config.yaml
train_examples: 26041
kv_group_size: 2
optimizer: "adamw"
learning_rate: 0.0013
beta1: 0.95
max_steps: 11000
Rows from block 8, named by matrix and row number. Rows with one number belong to one neuron. Each number is 128 + 32 x the weight over its row's rms, rounded and kept within 0 to 255. All counts start at 0. After the name is the row's rms in percent of the matrix's.
# gate: MLP gate (model.blocks.8.mlp.gate.weight, 1024x256), inputs 86-171
# fc1: MLP up (model.blocks.8.mlp.fc1.weight, 1024x256), inputs 86-171
# fc2: MLP down (model.blocks.8.mlp.fc2.weight, 256x1024, transposed), outputs 86-171
gate.464 099 [108 138 153 197  90 157 153 124 128 130 109 112 153 137 138 133 127 133  94 160 105 112  86 119 213 100 172  90 172 131 164 190 109 107 164 140 106  97 136  88 111  90 109  62 136 117 131 137  31 146  95 106  92 134 164 124 158 134  59 157  87 123 154 175 152 148  63  75 134 155 158 124 148 165 147 184 157 159 157 126 148  97 137 163 113 100]
fc1.464 130 [134 106 139 223  79 184 136 147 148 147  97 100 159 137 125 102 121 105 138 187 115 104  66 118 164 147 142 113 164 146 154 199 115 144 109 132 122 155  88 103  91  76 118  77 106 126 137 113  79 100  60 139  81 158 157 129 157  66 119 158 132 132 130 193 135 141 110 136 124 164  96 105 122 134 118 196 139 156 138 115  76  99 107 158  42 152]
fc2.464 124 [122 159 143 114 114  98 112 113 108 103 100  92 166 125 110 158  90 128 115 117 154 131 122 145 131  98 135 119 109 137 123 135 114 138  79 115 169 114 151 157 141 128 156 133 145 102 119 117 125  99 126 183 117 144  98 154 127 132 238 143 108  97 129 151 113 141 111 136  90 162 149 255 157 103 114 187 125 136 114 108  84 136 130 155 121 132]
gate.465 102 [130 148 139  84 160 114 113  88 152 169 111 117 129  96 115 169  97 169 139 146 110 147 130 128 117 110 102  73 118  80 122 139 106  65 139 236  99 137 146 131 158  93 134 149 113 133 123 116 178 154 144 114 130 128 130 107 144 128 101 150 162 148 121 189 103 101 131 120  73 103 176  92 143 166 109  95 112 135 112 105 162 173 186 123 128  87]
fc1.465 127 [144 115 209  90 162 148 122 108 123  79 151 138 148 160 119  83 219 125 123 133 146 121  88 125  83 101 147 134  79 131 154  35  88 182 125  47 118 118 155  95 144 137 160  99 107 103 100 143 113 105 124 160 162 116 109 133 112 193 139 105  82  78 179  97 164 186 142 111 117 181  94 167 119  92 164 100 122 117 159 162  85 109  83 142 169 177]
fc2.465 132 [114  93 149 114 171 173 124 102 156 116 128 153 115 124  94 127 132 100 163 175 170 149 102 147  95 146 182  90 168 124 162 105 104 115 111 158 135 158 106 150 153 157 144  95 130 107 145 193 138  68 103 111 107 151 165 122 146 165  91 108 150 110 150 189 148 156 116  84  82 150 161  94 121 209 131 101  84 146 183 127 112 123 104 148 140 144]
gate.466 046 [119 130 146 184 173 133 156 116 157 143  60 146 168 128 131  76  91 135 147 149 157 170 146 103 145 110 104 134 103 104 116 101  80  94 127 108 113 164 148 159 154 156 169 158 156 102  86 115 127 131  65 141 128 110 168 162 110 184 104 102 162 163 133 104 118 131 116 132 182 141 152 141 133 135 123  22 193 126  51 115 141 121 126 160 114  92]
fc1.466 061 [140 115 159 118 151 157 131  92 139 107 188 166 169 142 165 125  45 128  88 117 122 105 123 103 149 103 160 142 105 128  82  78 144 111 154 131 133 129 113 106 150 154 165 179 102 111  99 116 175 131 132 142 107 135 132 163 118 121 169 127 146  89 129  78  58 123 113 108 146 137 114 135  98  72 172  64 209 156 142 142 174 153 176 148  88 109]
fc2.466 062 [135 140 176 186 151 145 165  90 103 126 108  92 147 116 140 111 165 125 159 152 128 113 142 120 159 169 107 189  63 164 107 106 123 139 206  80  97 142 169 110 105 134 134 116 147 121 135 129 112 136 134 165 155  22 149 105 118 104 158 148 186 147 137 116 119  79 108 129 155  85 135  98 105  93 162 156  89  96  89 108 113 132 205 120 126 135]
gate.467 111 [125 110 151 103 156 146 120 125 144 153  62 129 136 122 169 141 156 163 142 120 148 168  68 145  94 113  83  92 102 102 120  94  50  46 142 130  68 161 121  56 115  80 163 145 126 129 133 102 132 126 152 157 118 147 128 119  63 125  82 102 127 140 128 121  84 151 173 108 111 139 146  92 150 109  86 112 132 118 123  75 150 163 168 115 182 167]
fc1.467 094 [170 159 187 128 136  99 119 124 116 147 169 165 193 125 108 172 124 161  87 141 128 148 118 126 115 154 141 190  66 121  77 119 179 193 133 118 130 115  76 137 185 136  71  88  90  72 130 135 141 158 180 132 139 150  96 152 143 139 103 191 127 126 116 167 128  96  84 158 111 139 158 129 159  99 146 126 123 133 126 149  92 188 107 131 102  76]
fc2.467 092 [161 102 121 166 111 113 154 179 100 109 132 151 184 139 151 122 211 174  61 111 102 165 110 142 150 139 115 133 104 133 133 179 137  91 138 174 132 161  85  55 144 156 167 109 107 151 190 128  84 134 147 125  98  83  87 159 110  49  93 149  99 135 101 143  81 140  77 127 118  98 149 206 102 171 108 115 185 126 127 119 137 144 109 154  98 130]
gate.468 055 [129 147 135 139  81 123 101 116  88 118 164 146 128 162  76 164  99 164 124  69 140 111  99 100 112 149 139 137 130 139  85 150 136 149  86 109 147 111 141 168 101  98 161 124 161 150 113 134 106  87 210 113  89 121 159  71 139  93 102  99 119 135 147 164 127  81  87  88 136 119 152 132  99 173 158 121 149  97 129 145  68 120 134 153 148  41]
fc1.468 069 [146 127 121 120 131 143 131 120 104 102 115 139 120 156 164 169 120 124 145 124 147 150 101 106  91 156  97 174 150 128  21 118 148 171  58 105 148 203  76 103 122 152 189 143  92 120 143 149 135 113  82 136  97 137 182 105 121 108 146 124 167 151 118  92 110 149 105 135 171 120 106 117  66 162 135 115 167 129  84 124 181  96 117 119 137 128]
fc2.468 073 [167 112 124 134 129 152 168 121 168 165 151 136 140  63 104 125 137 129 137 195 107 117 117  85  63 149  87  91 176 146 128  96 136 124 148 177 134  76 154 164 118 122 115 141 146 113 108 113 180 143 127 128 151 109 100 176 126 174 104 139  88  89 131  94  72  91 146  87 127 117 102 103 122 117 136 110 137  96 126 124 159 112 166 131 119 119]
gate.469 046 [ 97 130 112 111 108 126 133 127 151 146 107 116 156 125  86 114 161 116 126 127 119  92 128 148 140 106 127 160  87 114 107 100 114  94 128 108 144 129 143 183 134  93 122  99 130 145 109  97 164 109  76 163 175 110  92  97 165 197 119 132 140 104 172 142 161  98 155 136 115 177 159 131 103  85 116  89 167 144 168  95  92 131 127 165  55 116]
fc1.469 068 [148 159 122  62 154  95 109 155 108 138 156 147  67 108  50 121 141 169 135 127 168 107 150 173 168 149 149 161 105 119 151 134 104 128 131  85 144 129 135 126 119 131 101 120 153 190 147 117  97 104  81 156  90 141 115  98 109  78 100 156 115 144 115 152 131 190 146 137 136 135  93 135 123 151 101  90  48 143 121  95 141 116  81 126 134 192]
fc2.469 067 [140 155  86 233 114  98 153  88 120 161  62 127 108  89 120 163  71 144  49  96 118 131 135 127 189 115 156 129  62 137 111 153 198 111 101  93 118 104 177 192 157 153  35 102 137 100 109 124  96 160 116 101 111 134 101 136 154  98 136 180 119 103 114  62 144 138 125 148 162 113 159 205 120 100 165 172 176 111 112 157 168 142 148 122  71 187]
gate.470 121 [159 126 157 102 105 130 120 100 138 161 114 141 137 134  80 148 204 159 112 100  75 152 131 124  89 119 137  52 156 127 100 156  83 140 131 148 135 157 129  97 154 110 123  95 101 123 150 128 142 106 144 125 113 118 127 116  63 140 124 133 129 116 139 139 111 120 153 111  92 153 192   0 134 113  89 127 147 159 117  73 101 141 117 200 142 118]
fc1.470 102 [136 120  86 160 127 181 112 110 173 108  78 128 149 126  68 145 150 110 176 154 140 117 114 142 112  97 145  50 100  90 186 119 113 132 107 142 128 128 165 152 138 116 208  82 189 121 104 136 137 128 121 104 104 116 105 124 157 111  73 148 139 163 153 120 158 195  95  98 137 144 163 143 123 153 158  67 163 124 143 119  45 104 120 176 146 156]
fc2.470 108 [158 102 158  93 115 145 111 129 134 161 103 157 137 139 130 106 100 129 144 143 167 110 149 152  91 106 142 100 141 140 145 143 116 150  95 163 116 138 122 139 112 106 141 122 116 109 103 130 145  97 160 123 113 154 132 132  85 158 118 136 137 142 140 111 116 103 141 118 124 107  98   0 137 109 128 136 116 150 104 152  93 158 116 130 164 106]
gate.471 053 [151 121  80 109 147 145  96 155 151 113 184 172 120 162 119 126 149 136 129 130 108  89 161 123  92 139 117 127 188 107  96 137 113 128 180 184 164 140 119 130 129 111  70 130 135 122 115 153 135 105 197  87 165  89  76 117  91 133  94 130 132 118 145 194 166 103  57 104  72 144 131 123  83 211 130 136  56 187 201 117 187 110 130 105 191  97]
fc1.471 067 [117  90 164 164 121 158 136 170 139 152 104 160 149  42  65 118 145 158 125 108 112 123  87 126  65 129 113 102 121 139 110 127 115 133 110 157 115 149 101 102 136 119 158 108 128 161 142 114 130 112 147 167 112 153 170 123 144 117  87 198 121 145 139  93 149 134 214 145 101 125 146 140 117 137  49  48 192 158 116  69  72 143  91 176 115 119]
fc2.471 067 [135 139 146 132 146 110  94  87 120 149 156 101  62 166  52 156 156  92 113 119  87 123 130 188 158 134 108  99 157 108  75 125 196 154 141 111 117 146 168 136 128 123  86 166  99 144 149 121 127 173  83 102  95 130 120 165  93 155 110 122 122 115 119 126 170 142 115 150 162 144 143 110  86  94 168 161 114 132 107  96 144 162 106 136 101 164]
gate.472 059 [159 160 141 132 126 150 157 132 103 136  86 136 142  46 132 120 177  90 117 131 176 140 112 163 154 124 149 121 136 133 199 126 148 116 122 196  78 129  73 144  60 110 136 155 160 137 135 136 102 152 135 130 128 179  69 159 160 133 164 198  87 163 117 124  86 135  90 120 137 147 109 136 141 115 129  91 143 134 136 138 162 115 113  76 108 119]
fc1.472 083 [166  97 135 113 129 122 178 125 155 128 117 130 156 149  73  75 163 123 190 111 121  87 150 128  80 156 174 132 125 128 126 121 118 117 118 174 121 121 145 147 115 103 146  87 117 129 103 129 125  85 144 143 223  74 146 114 131 214  90 101 117 135 183 136 113 147 151 125 106 131 134 125 179 125 163  51 122 115 140  88 107 122 111 161 197 134]
fc2.472 084 [108 133 121  94 163  91 161 146  92 134 150  96  86  90  52 167  79 126 121 177  88 123 117 143 113 137  92 107 154 128 119 122 116 148  70 154 185 145 146 121 125 137 197 135 150 148 144 123 168  73  44 143 164 151 117 137 121  75 108 168 119 173 125 103 100 118 154 126 142  81 158 159 139 146  94 105 101 112 118 110 138 143 117 101 157 113]
gate.473 051 [122 171 150 114 173 132 113 123 123 138 185 127  87 152 109 166  71 125 115 121 121 102 136 112 143 138 124  68 107 136  79 121 136 109 163 108 130 114 138 189 157  96 131 224  87 111 136  82 120 161 108  86 131 129 128 141 132  84 239 126 145 143 163 103 116 142 146 158 156 111 174 132 136  94 155 152 181 124 165 136 219 121 176 146  91  32]
fc1.473 072 [181 122 174 122 152 119 149 140 125 104 173 117 111 178  92 110 129  96 162 166 161  45 106  97 170 167 186  77  96 165 119 135 107 145 190 152 131 155 115 155 105 128 187 124  48 160 132 131 110  82  46 131 107  74 143 118 152 135 108  78 130 103 161 107 182 196 133 102 139 126 152 139  92 117 129 145 158 136 183 141 140  76 125 121  84 121]
fc2.473 067 [114 158 128 103  97 140 155 127  94 121 125 105 125 139 161 134 165  97 158  68 170 134 125 171 115 135 144  96 143 130 135 128  94 140 114 100 166 164 136 121 100 132 114 133 128 129 166 147 130  86 123 141 147  83 147 104 113 145  66 129 104 141 112 152 170 114 143 154 102 161 147 121 148 109 102 176  85 108 158 123 135 114 112  75 180 207]
gate.474 128 [135  87 131  67 153 130 106 132 126 132 133 128 143 170 136 146 153 119 170 157 170  92 144 168  88 135 113 117 188  75  93 135 119 131 115 154 169 141  88  97 148 113  41 143 142 101 121 135 172  88 162 132  89 137  71  84 111 115  83  93 164 115 120 119 131 150 121 148  66 127 142  77  92 165 135 197  91 158 187 127 111 152 151 143 108 106]
fc1.474 101 [135 180 201 103  98 150 121 123 179 135 150 127 174 164 169 145 122 128 127  91 108 167 154  95 157 111 202 145  69 123  48 126  76 138 143 151 127 140 155  72 145 152 147  99 103 127 120 132 109 143 193 165 106 151 124 145 167 134  65 138 117 121 142 127 131  75  87 143  88 109 191 131 123 126  99 128 134 137  77 143  48 141 146 136 149  69]
fc2.474 100 [133  93 163 129 103 126 124 132 167 167 144 162 133 140 154  99 108 143  74 137 157 113 147 177 145 102 143 118 190 164 105  98 109  92 121 136 127 168  85  78 119 137  96 163  65 116 142 151 146 151 117 167  82 145 136 168  97  82 126  88 113 113 126 154 140 135 110 154 148 137 106  48 134 105  94 139 173 105 130 134 155 132 119 121 101  90]
gate.475 053 [ 64 138 168 123 140 123 137 149 134 104 134 160 129 118 123 116 130 117 105 124 143 119  22 169 153 131 131 103 146 163 100 130 140 141 132  78 103 107 117  70 141 120  83 133  76 116 138 124 125 144  91 134  55 134 171 132 163 186  49 133 122 108 151 145 163 114 127 141 111 142 153 139 116 141 121 159 153 108 128 163  58 125 120 111 110  78]
fc1.475 065 [112 111 175  40 135 126 122 128 147 114 126 132 128 120  94 122 164 133 111  89 184 172 138 163 155 114 133 198 165 112 139 133 112 171 136 149 103 137 112  92 130 138 137  85 179 148 134 118 136 168 112 128 123 159 163  61 182 144  70  85  91 119 131 129 118 132  73  66  98 153 149 120 115 134 107 152 110 129 108 141  76 128 102  92 153 162]
fc2.475 067 [130 141  96 104  88 101 131  93 117  98  90 121  60 133 117 133 131 162 166  83 167 147 124 127 143 110 123 114 193 128 192 112 116  45 141 175 156 104 153 183 130 174  74 173 139 106 101  71 141 112 121 149 133 133 133 100 108 123 127 104 115 170 116  84 101 103 138 147 177  97 123 120 101 121 175 134 111 125 197 156 204 105 136 127 154 170]
gate.476 052 [131 147 129 116 164 139 135  88 127 127 108 104 187  92 115 120 160 125 109 114  55 131  70 131 121 134  91 133 177 119 179 150 128 107 143 112  73 107 109 203  98 118 158 101 103 145 117 106 109 131  87 142 183 119 101 137 138 116 146 104 138 150 117 196 107 125 196 186 145 160 115 127 177 115 102  29 148  84 157 115 128  90 131 147 132 120]
fc1.476 067 [117 150 189 194 130 171 117 145 216 139 170 118 189 100 146 106 118  92 129 162  99  82 129 115 136 110 145 110 102  93 165 141 133 167 121  55  74 119 122 111 101 119 192  83 122 142 118  93 140 113 104 139 112 175  87 134 150 141  91 137 106 136 120 149 155 157 128 149 133 153 106 121 121 151 113  58 162 144 121 124  99 133 126  98 139  66]
fc2.476 071 [115 137 146 197 137 158 120 223 128 128 145 163 163 111 135 102 120 124  92 140 116 113 146 148  91 144  96  57 125 120 157  85 137 223 134  10 136 148 109 128 111 117 142  97 139 143 124 134 110 113 100 165  94  95 127 111 134 144 153 114 156 124 120 164 156 139 157 188 145 151 103  82 139 183 124 128  75 164 150  94  82 108 114 111 132  32]
gate.477 062 [ 95 131 216 116  46 110 129 128 106 131 125 164 162 131 120 125 175 154 133 163 134 157  95 148 141 135 119  63  82  87 156 118 117 133 130 135 130 142 133 106 135 148 135  48 104 135 122 111 142 176  68 173 119  95 171 152 139 209  51 109 125 126 135 128  99 130 161  67 127 146 151 138 109 165 156 170  85 127  67 135  65 113 130 133 136 147]
fc1.477 070 [141 148 131 115 109  99  84 148 181 139 133 156 176 112 187 166 140  94  83 129  83 122 144  85 195 104 227 137 173 147 159 160 146  41 141 149 175 106 109 174 125 110 129  88 109 161  85 128 146 153  85 129 173 126 126 171 153  80 168 132 108 104 139 158  95 179 118 187  68 150  87 144 171 129 106 217  48 137 118 129  54 122 108 136 100 150]
fc2.477 068 [144 144  96  91 115 116 170 164 184  99 145 133 117 144  79 170 145 101  95 130  64 162 120  95 124 110 110 153 153 144 123 101 144 140 136 162  92 104  78 158 129 115 160 114 130  88 201 134 103 143 192 105 159 100 144 149 140 111 203 137 143 112 163  84 162 166 119 168 124 113 145  97 175 116 110 116 178 114 150  79 143 112  85 106 171 126]
gate.478 111 [115 132 134 101 133 186  54 120 139 139 102 156 160  92 119 134 115 122 127 151 121 160 128 120 120 112  92 124 130 110 118 105  90  94 119 165 133 119 124 128 134  96 147 154 153 175 129 112 153 141  90 151  87 171 115 118 113  64 128 127 134 121 125 177 127 140 143 131 111 148 142  46 132 124  87  89  80 143 122  96 117 142 171 127  82 108]
fc1.478 127 [ 71 148  70 104 131 190 115 142 132 148 103 121 111  72 121 126  73  96 113 130 106 125 195 119 156  87  79 136 150 127 151 134 117  81 112 133 135 120 138 168 149  99 109 196 178 180 153  90 159 121 122 152  64 187 150 121 123  61 131 127 158 144  74 123 121 155 153 173 101 133 137 119 144 112  61  90  65 129 108  80 112 157 140 120  93 110]
fc2.478 147 [ 89 160 116 131 176  91 132 177  81 133 119 132 121 126 124 129  83 125 148  85 155 111 185 125  96 118  75  88 127 111 137 197 147 148 116 103 111 126 130 110 149 141 147 186 171  92 120 127 127 138 149 148 109 159 113 139 107 114 168 112 139 131  97  73  74 145 157 173 117  96 122  42 187  90 115 133 109 129  88 146 100 128 157  62 134  91]
gate.479 143 [126  92 149 115 109 148 115 122 126 128 130 126 198 161  76 134 174 135 175 132  97 163  84 138 114 114 134  88 118  75 116 143 107 141  91 202 148 161 117 119 161 135 123  41 105 158  99 133  88  83 174 151 138 112 106 111  64 171  83  97 124 102 145 151 113 146 128  80  92 129 153  26 107 176 116 115 151 157 132  96  63 138  99 173 166 135]
fc1.479 114 [110 104 134 102 137 117 140 168 120 145 142 115 114 138 136 117 137 116  80  95  94 108  77  98 141 147 122 222 116 149  96 122 139  98 111  77 144 155  93 151 122 147  83 154  81 176 150 109 165  81 122 174 132 151 178 106 141 172 161  94 126  89  67 100  64  85 166 150 108 134 119 108 113 126  83 118 119 123 128 143 120 121 109 145 153 162]
fc2.479 120 [132 131 113  68 130 130  92 125 155 125 134 123 104 118 136 146 143 127 112 125 127 114 111 125 113 125 114 161 157 120  68 126 135  99 154 107 142 133 141 128 131  87  94 167 122 155 164 121 137 120 147 161 133 146  87 118 168 124 228 124 111 115 112 125 125 124 106 150  94 128 124 255 102  75 128 113 154 111 155  90 146 131 124 139 119 161]
gate.480 057 [109 123 132 116 179 135 126 123 141 114 107 116 114 114 180 140 127  99 120 131 122 111 145  85 164 114 122 167  76 133 108 132 135 105 161 159 187  88 119 145 168 102 214 139 154 160 107 116 144 146  65 124 169 113  41  86 148  61 179 133 136 138 147 105 145 130 103 161 108 118 117 129 123 112 130 181 111 131 144 143 118 146 166 106 134 158]
fc1.480 078 [165  91  99 135 160 147  98 104 131 137 111 120 117 113 136  96  55 174 154 135 141  86 117  76 139 136 123 193 134 139  98 132 122  96 129 108 122 105 113 122 164 121 147 144 131 144  88 110 142 126 198 114 112 173 175  91 148 105  86 102 137 141 128 151 115 141 116 173 197 122 111 129 169 144 101 104 147  97 157 112 136 141 157 173 154 117]
fc2.480 076 [ 90 123 126 116 149 123 145  89 123 128 104 157  56 103  79 154  93 110  83  85 192  77 173 133 136 142 121 131 134 126 106 103 122 122 142  95 155  91 121 175  90 144 101 115 165 148 199 114 134  88  63 136 128 216 156 115 143  98  89 139 105 137 117 165 132 109 148  92 114 137 122  90  71 194 123 159 144 144  95 133 121 112  74 106 148 209]
gate.481 130 [129 111 165 173 133 179 143 107 103 155  80 200 102  48  80 160 101 165 122 213 142  93 158 148 140 139  72  36 111  59 110 150 148 125 138 173 133 126 108 184 129 124 158 113 148 119 117 112 115 120  60 152 118 125 123 129  65 108  74 178 130 172 142 131 108 174 136 124  93  94 151  94 130 146 121 143  97 187 133  94 142 148 126 174 109  26]
fc1.481 123 [107 121 142 191 111 144 131 127 110 143  83 176  87  37 127 132  83 137 101 182 115  52 158 149 153 142  76 138  72 104 104 165 146 157 152 110 154  85 141 176 110 124 130 142 160 166 110  97 109 151  43 144 111 126 115 130 129  96 108 182 123 165 104 132 118 168 154 138 113 107 123 122  99 146  97 134 128 168  68 115 138 117 120 155  98  37]
fc2.481 125 [139 123  95  95 119 165 160 160 136 124 149  63 124 169 112 127 102 112 124 129 108 132 141  90 114 192  91  98 120 139  95 132 138 152 147  96 142 112 163 122 108 129  86 153 138 127 136 168 118 150 105 150 100 155  82 160 165 126 172 118 133 121 110 117 126 115  87 143  87 122 145  79 163  93 144 122 130 111  75 130 152 146 176  98  78  58]
gate.482 055 [133 142 135 128 182 153 175 121 164 136 186 166 201 152 109 107 148 140 178 164 114 175 183  99 132  88 130 165  85  98 101 119 120 107  99 159  70 148 109  73 100 121 121 115 111 136 120 139  90  83 139 134 160  98 152 125 123 119 141 103 102 147 125 135 105 112 150 125  85 132 105 135 112 126  91  96 113 123  90 115  92 168 144 131  93 149]
fc1.482 081 [145 128 128  65 145 142 110 152 139 146  63 132 149 134  70 112 136 150 178 141 111 157  99 189  56 126  76 162 163 114 101 136  88 179  64 141 135 110 110 112  91 145 133  99 175 105 112 134 164  84  84 133 150 102 129 105 109  82 151  78 178 138 141 199 144 164 143  95 141 133 109 126 105 135 151 121 118 152 157 100 121 100 124 159  61  39]
fc2.482 078 [153 116 203 112  58 147  83  92 148 116 145 165 122 121 106 114 122 164 155 122 118 202 100 180  97 140 166  84  88 189 156 105 134 136  71 189 111 132 135 122 112 134 141 142  56 176 123 110 113 172 133 166  88 120  95  87 107 183 124  66 130 148 139 165 114  58 170 108 157 115 114  76 141 120 112 163  98 103 119 106  91 138 134  40 125  83]
gate.483 051 [144 161 111 158  93 137 126 143 162 125 115 118 155 123  57 102  62 112 162 158 117 107 146 140 125 130  79 108 231 121 121 128 124 142 124  96 142 141 119 156 133 105 125 183 117 118  98 108 135 156 157 132  94  98 153  74 149 181 134  95 141 119  91 120 135 145 115 111 205 159 164 131 169 139 166 160 150  97 135 103 172 116 133 142 182  75]
fc1.483 073 [125 136 169 149 186 179 187  95 126 122 163 120 123 123 136  69  97 109 166 100  51 169  86  81 112 109 144 138  76 146 126  66 133 103 167 101  84 105 131  71 108 104 122 163 117 164  94 129 172 120 107 136 187 138 174 137 104 154  84 117 116 136 132 129 116 186 176  97 141 131 162 138 115  96 152  60 112 107  33 118  86 184 147 125 111  76]
fc2.483 067 [183 132 176 112 158 142 154 133 120 101 108 120 141 147 125 138  75 122 135 119 206 159 113 132  97 114 203 123 148 173 188 136 131 110 141 107 131 110 102 125 122 141 164 136 136 132 198 170  92  93 118  76 118 179 125 128  92 131 155 154  61 122 133 226 146 117 143  98 116 134 115 164 126 137 106 146 168 108 145 139 107  96  95 131 104 118]
gate.484 047 [203 138 146 120 171 123 170 134 137 120 233 149 116 135  97 130  96 138  92  91 127 130 131 110 104 179 118  99 111 150 111  87 105 148 182 128  96 183  85 182  81 129  78 170 109 122 187 150  88  95 146 138 153  87 122 104 146 106 119 122 135 141 102 216 119 114  85 147  76 142 148 108  86 137 154 111 126 107 120 102 131  96 146 137  81  78]
fc1.484 066 [142 127 200 140 151 164 152 127 174 134 152 142 165 113 104  86  84 141 145  88 155 122 120 127 124 120 123  95 145  65 145 149 115 116 123 146 125 150 106 197 109 143 156 136  98  99 110 100 118  72 166 147  89 158  63 177  96 129 196 133 154 142 124 114  81 217 199 175 148 105 128 134 154 102 104 127 141 154 143 116 102 122 191 153 116  81]
fc2.484 067 [106 138 155 135 138 106 153  95  93 121  94 141  58  73 201 128  78 121 172 140 159  86 137 112 112 122 181  43  19 125  57 141 126 109 102  75 104  69 116 172 138 147 154 115 102 118 105 125 193 125  77 139 121 173 184 138  94 119 120 139 141 176  87 110 143 163 156 122 121 113 131 159 163 106  48 170 143  95 141 142 106 106 100 126 131 173]
gate.485 148 [152 135 133 137  89 145 125  88 138 102 135 121 129  88  76 155 186 134 152 157  71 131  94 176 109  96 144  96 124 127 169  88  92  98  42 164 142 131 159 125 118 110 133 106 139 112 119 201  96 106 128 135 154 126 158  69 130 133 167 170 106 127 182 158 166  32  62  97 140 117 165 106 165 201 128 138 141  88 153 100 153 112 135 111 158  91]
fc1.485 165 [134 107 146 135 150 144 124  75 134  84 127 102 114  97  73  95 162 143 131 154 102  70  96 141 117  99 100 135 169 101 164 116 112  69 111 176 163  84 184 136  92 103 115  83 188 118 104 132 111 104 151 137 126 133 145  70 140 117 139 146 108  97 168 107 155  81  68  84 123  98 146 137 125 179 120 149 117 119 175 121 130 161 163 134 152 135]
fc2.485 157 [129 155 128 206  92 109 127 104 182 114  96  99  85 143 152 153 159 158  90 109 173 145 140  99 151 134 114 149  47 196 106 127  80  84 161  71 112 123 158  88  93 108 160 106 141 131 151 154 152 164  94 162 127 120 126 124 143  72 212 134 104 117 180 113 167 128 156 160 124 117 155 113 105 105 159 135 176 125 148 108 116 145 131 162 148 180]
gate.486 058 [136 126 157 157 149 148 136 150 172 156 132 138 142  78 126 138 154 156  87 135 128 146 155  91 187  95  76 141  46 134  98  82 193 138  89 131  99 107 105 157 161  85 129 144 123 131 126 140 147 141  78 159 113 132 153 117 134  46 149 148 138 124 157 157 130 161 111 215 110 127 126 137 155 110 162  74  95 121 103 127  95 168 136 124 106 100]
fc1.486 085 [125 124 101  72 164 149 150 125 130 138 111 138 100 128  95 154  96 124 136 174 182 185  98 186 125 150 120 119 158 123 110 124  99  77  87  99 114 186 140 139 164 146  73  88 135 153 169 140 102  75  71 192 167 161 103  85 105  97 158  73 143 102 128 130 111 155 115 119 159  83  62 124 109  82 131  93 144 142 155 113 153 130 101 127 113 222]
fc2.486 078 [133 113 110 188 127 160 169 162 122 152 158 140 131  50 172 138  73 133 122 129 112 170  95 122 112 123 156 130  93 125 146 119 125  82 114  84  67 159 105 169 124 107  86  97 117 121 164 157  77 107 136 156 134 164 119  90 100 138 146 152 170 181 119  81 149 130 165  82 173  92 135 176 122 132 121  64 161 186 142 111 132 106 136  54 140 171]
gate.487 098 [132 123 165 125 155 113  97 122 114 160  99 190 155  93 130 112 126 164 146 205 163 130 136 157 135  86 104  42 119  48 103 140  94  57 150 222 145 134 103 109 153 162 158 168 143  82  54 127 125 128 127 131 105 103 119 128  68 111  65 150 115 149 109 115  69 144 111 104 138  66 152 117 115 189 103  82  89 120 152 127 130 137 188 159 151  98]
fc1.487 078 [127 114 118 156 135 178 174 113 131 116 118 100  82  91  76 152 130 164  82 119  80 102 107 119 118 125  92 113 134 122 107 116 182 111 102 117  97 132 135 154 131  63  56  99 129 116 141 103 114 143 103  96 113 118 171  81 165 109 116 141 158 125 163 170 120 157  88 154 111 153 160 109 216 104 148 237  95 163 138 115 162 145 114 117 184  61]
fc2.487 075 [108  99 112 127 128 178  75 191 101 142  99 207 145 140 138 109 105 179 151 149 141 141 187 199  79  57 157 141 150 115 126 124 116 159 114  80 104  94 149  95 165 148 168 126 111  71 126 122 122 135 148 162 111 149  83 104 139 128 124  98  85 143 130 152 167 153 173  91 145 132 109  98  82 107  66 203  72 159 175 111  88 143  98 149 136 125]
gate.488 048 [108 145 157 139 134  68  79 124 136 111 148 148 115 140 124 140 131 136  96 180  73  59  86 162 142 179 129  84  93 105  77 203 156 150 175 140 152  86 137 145 122  99  91 165 114 164 120 139 144 183  61 163 178  59 124 147  92 132 163 117 136 112 174 114  86 128 104 116 124 114 151 108  67 119 115 206 131 111 112 153 177 102 162 147 100  93]
fc1.488 072 [117 147  83 118 113 132 112 115 150 135  90 147 137  83 151  70 150 158  98 139 119  93 176 126 146 152  81  97 164  99 137 183 131 144 152 121 134 111 159 152 137 121 151 163 133  93  81 121  66 177 135  83 137 101 108 135 165 174  96 161 112 138 126  88 145 161 153 126 151 123 143 119 190 112 113 232  92 181 117 139  99 136 119 133  91 106]
fc2.488 072 [137 116  93 100 196 148 119 151 140 114 157 148 176 145 101 112 135 108 169 109 106 177 127 189  68  78 131  98 118  81 124 107 165 143  74  95 119  88 125 164 140  86 111 126 136 155 107  99  71 122 140 137 128  98  86 137 157 104 182 109 108 124 128 132 159 120 118  91 179 121  81  76 176  89 102  97 130  91 185 131 151 134 116  80 135  94]
gate.489 047 [ 93 138 151 116 109 113 154 127 121 102 122 172 129 111 118  82 118 100 122 112 146 104 134 119 192 123 171 127 115 121 167 130 161  80 149 156 162  93 137 150 140 137  94 144 141 141 103 102 120 154 126 134 139 145 142 124 145 185 176 138  72 113  87 118 136 178 140 152 107 131  92 138 116 118 101 110 186 102 175 177 109 140 142 117  22 188]
fc1.489 071 [119 126 149 145 170 186  95 109 104 110 108 149  54 110  66 110 168  97  92 118 125 105 122 127 145 143 102 144 198 174  79 101 132 135 159  91 117  94 114  87 124 115  92 187 107  99 120 107 165 110  53 120  95 169  19 158 173  85 180 158 142 144 108 174 142 136 142 148 103 139 132 146  90 119  86 172 104 155 153  97 188 117 156 146 164 147]
fc2.489 065 [135  90 147 122 151 109  66  92 125 127 157 184  93 158 105 109 104 130 178  72 133 128 115 112 156 132 149  79 163 145 158 131 112 133 127 128 154 118 119 108 100 125 160 201 129 151  65 118  72 138 141 137  68  53  99 135 103  92 132 100 101 130 138 103 116 108 100 104 132 142  95  85 118 161 107 174  89 184 110 163 184 149 111 138 102  44]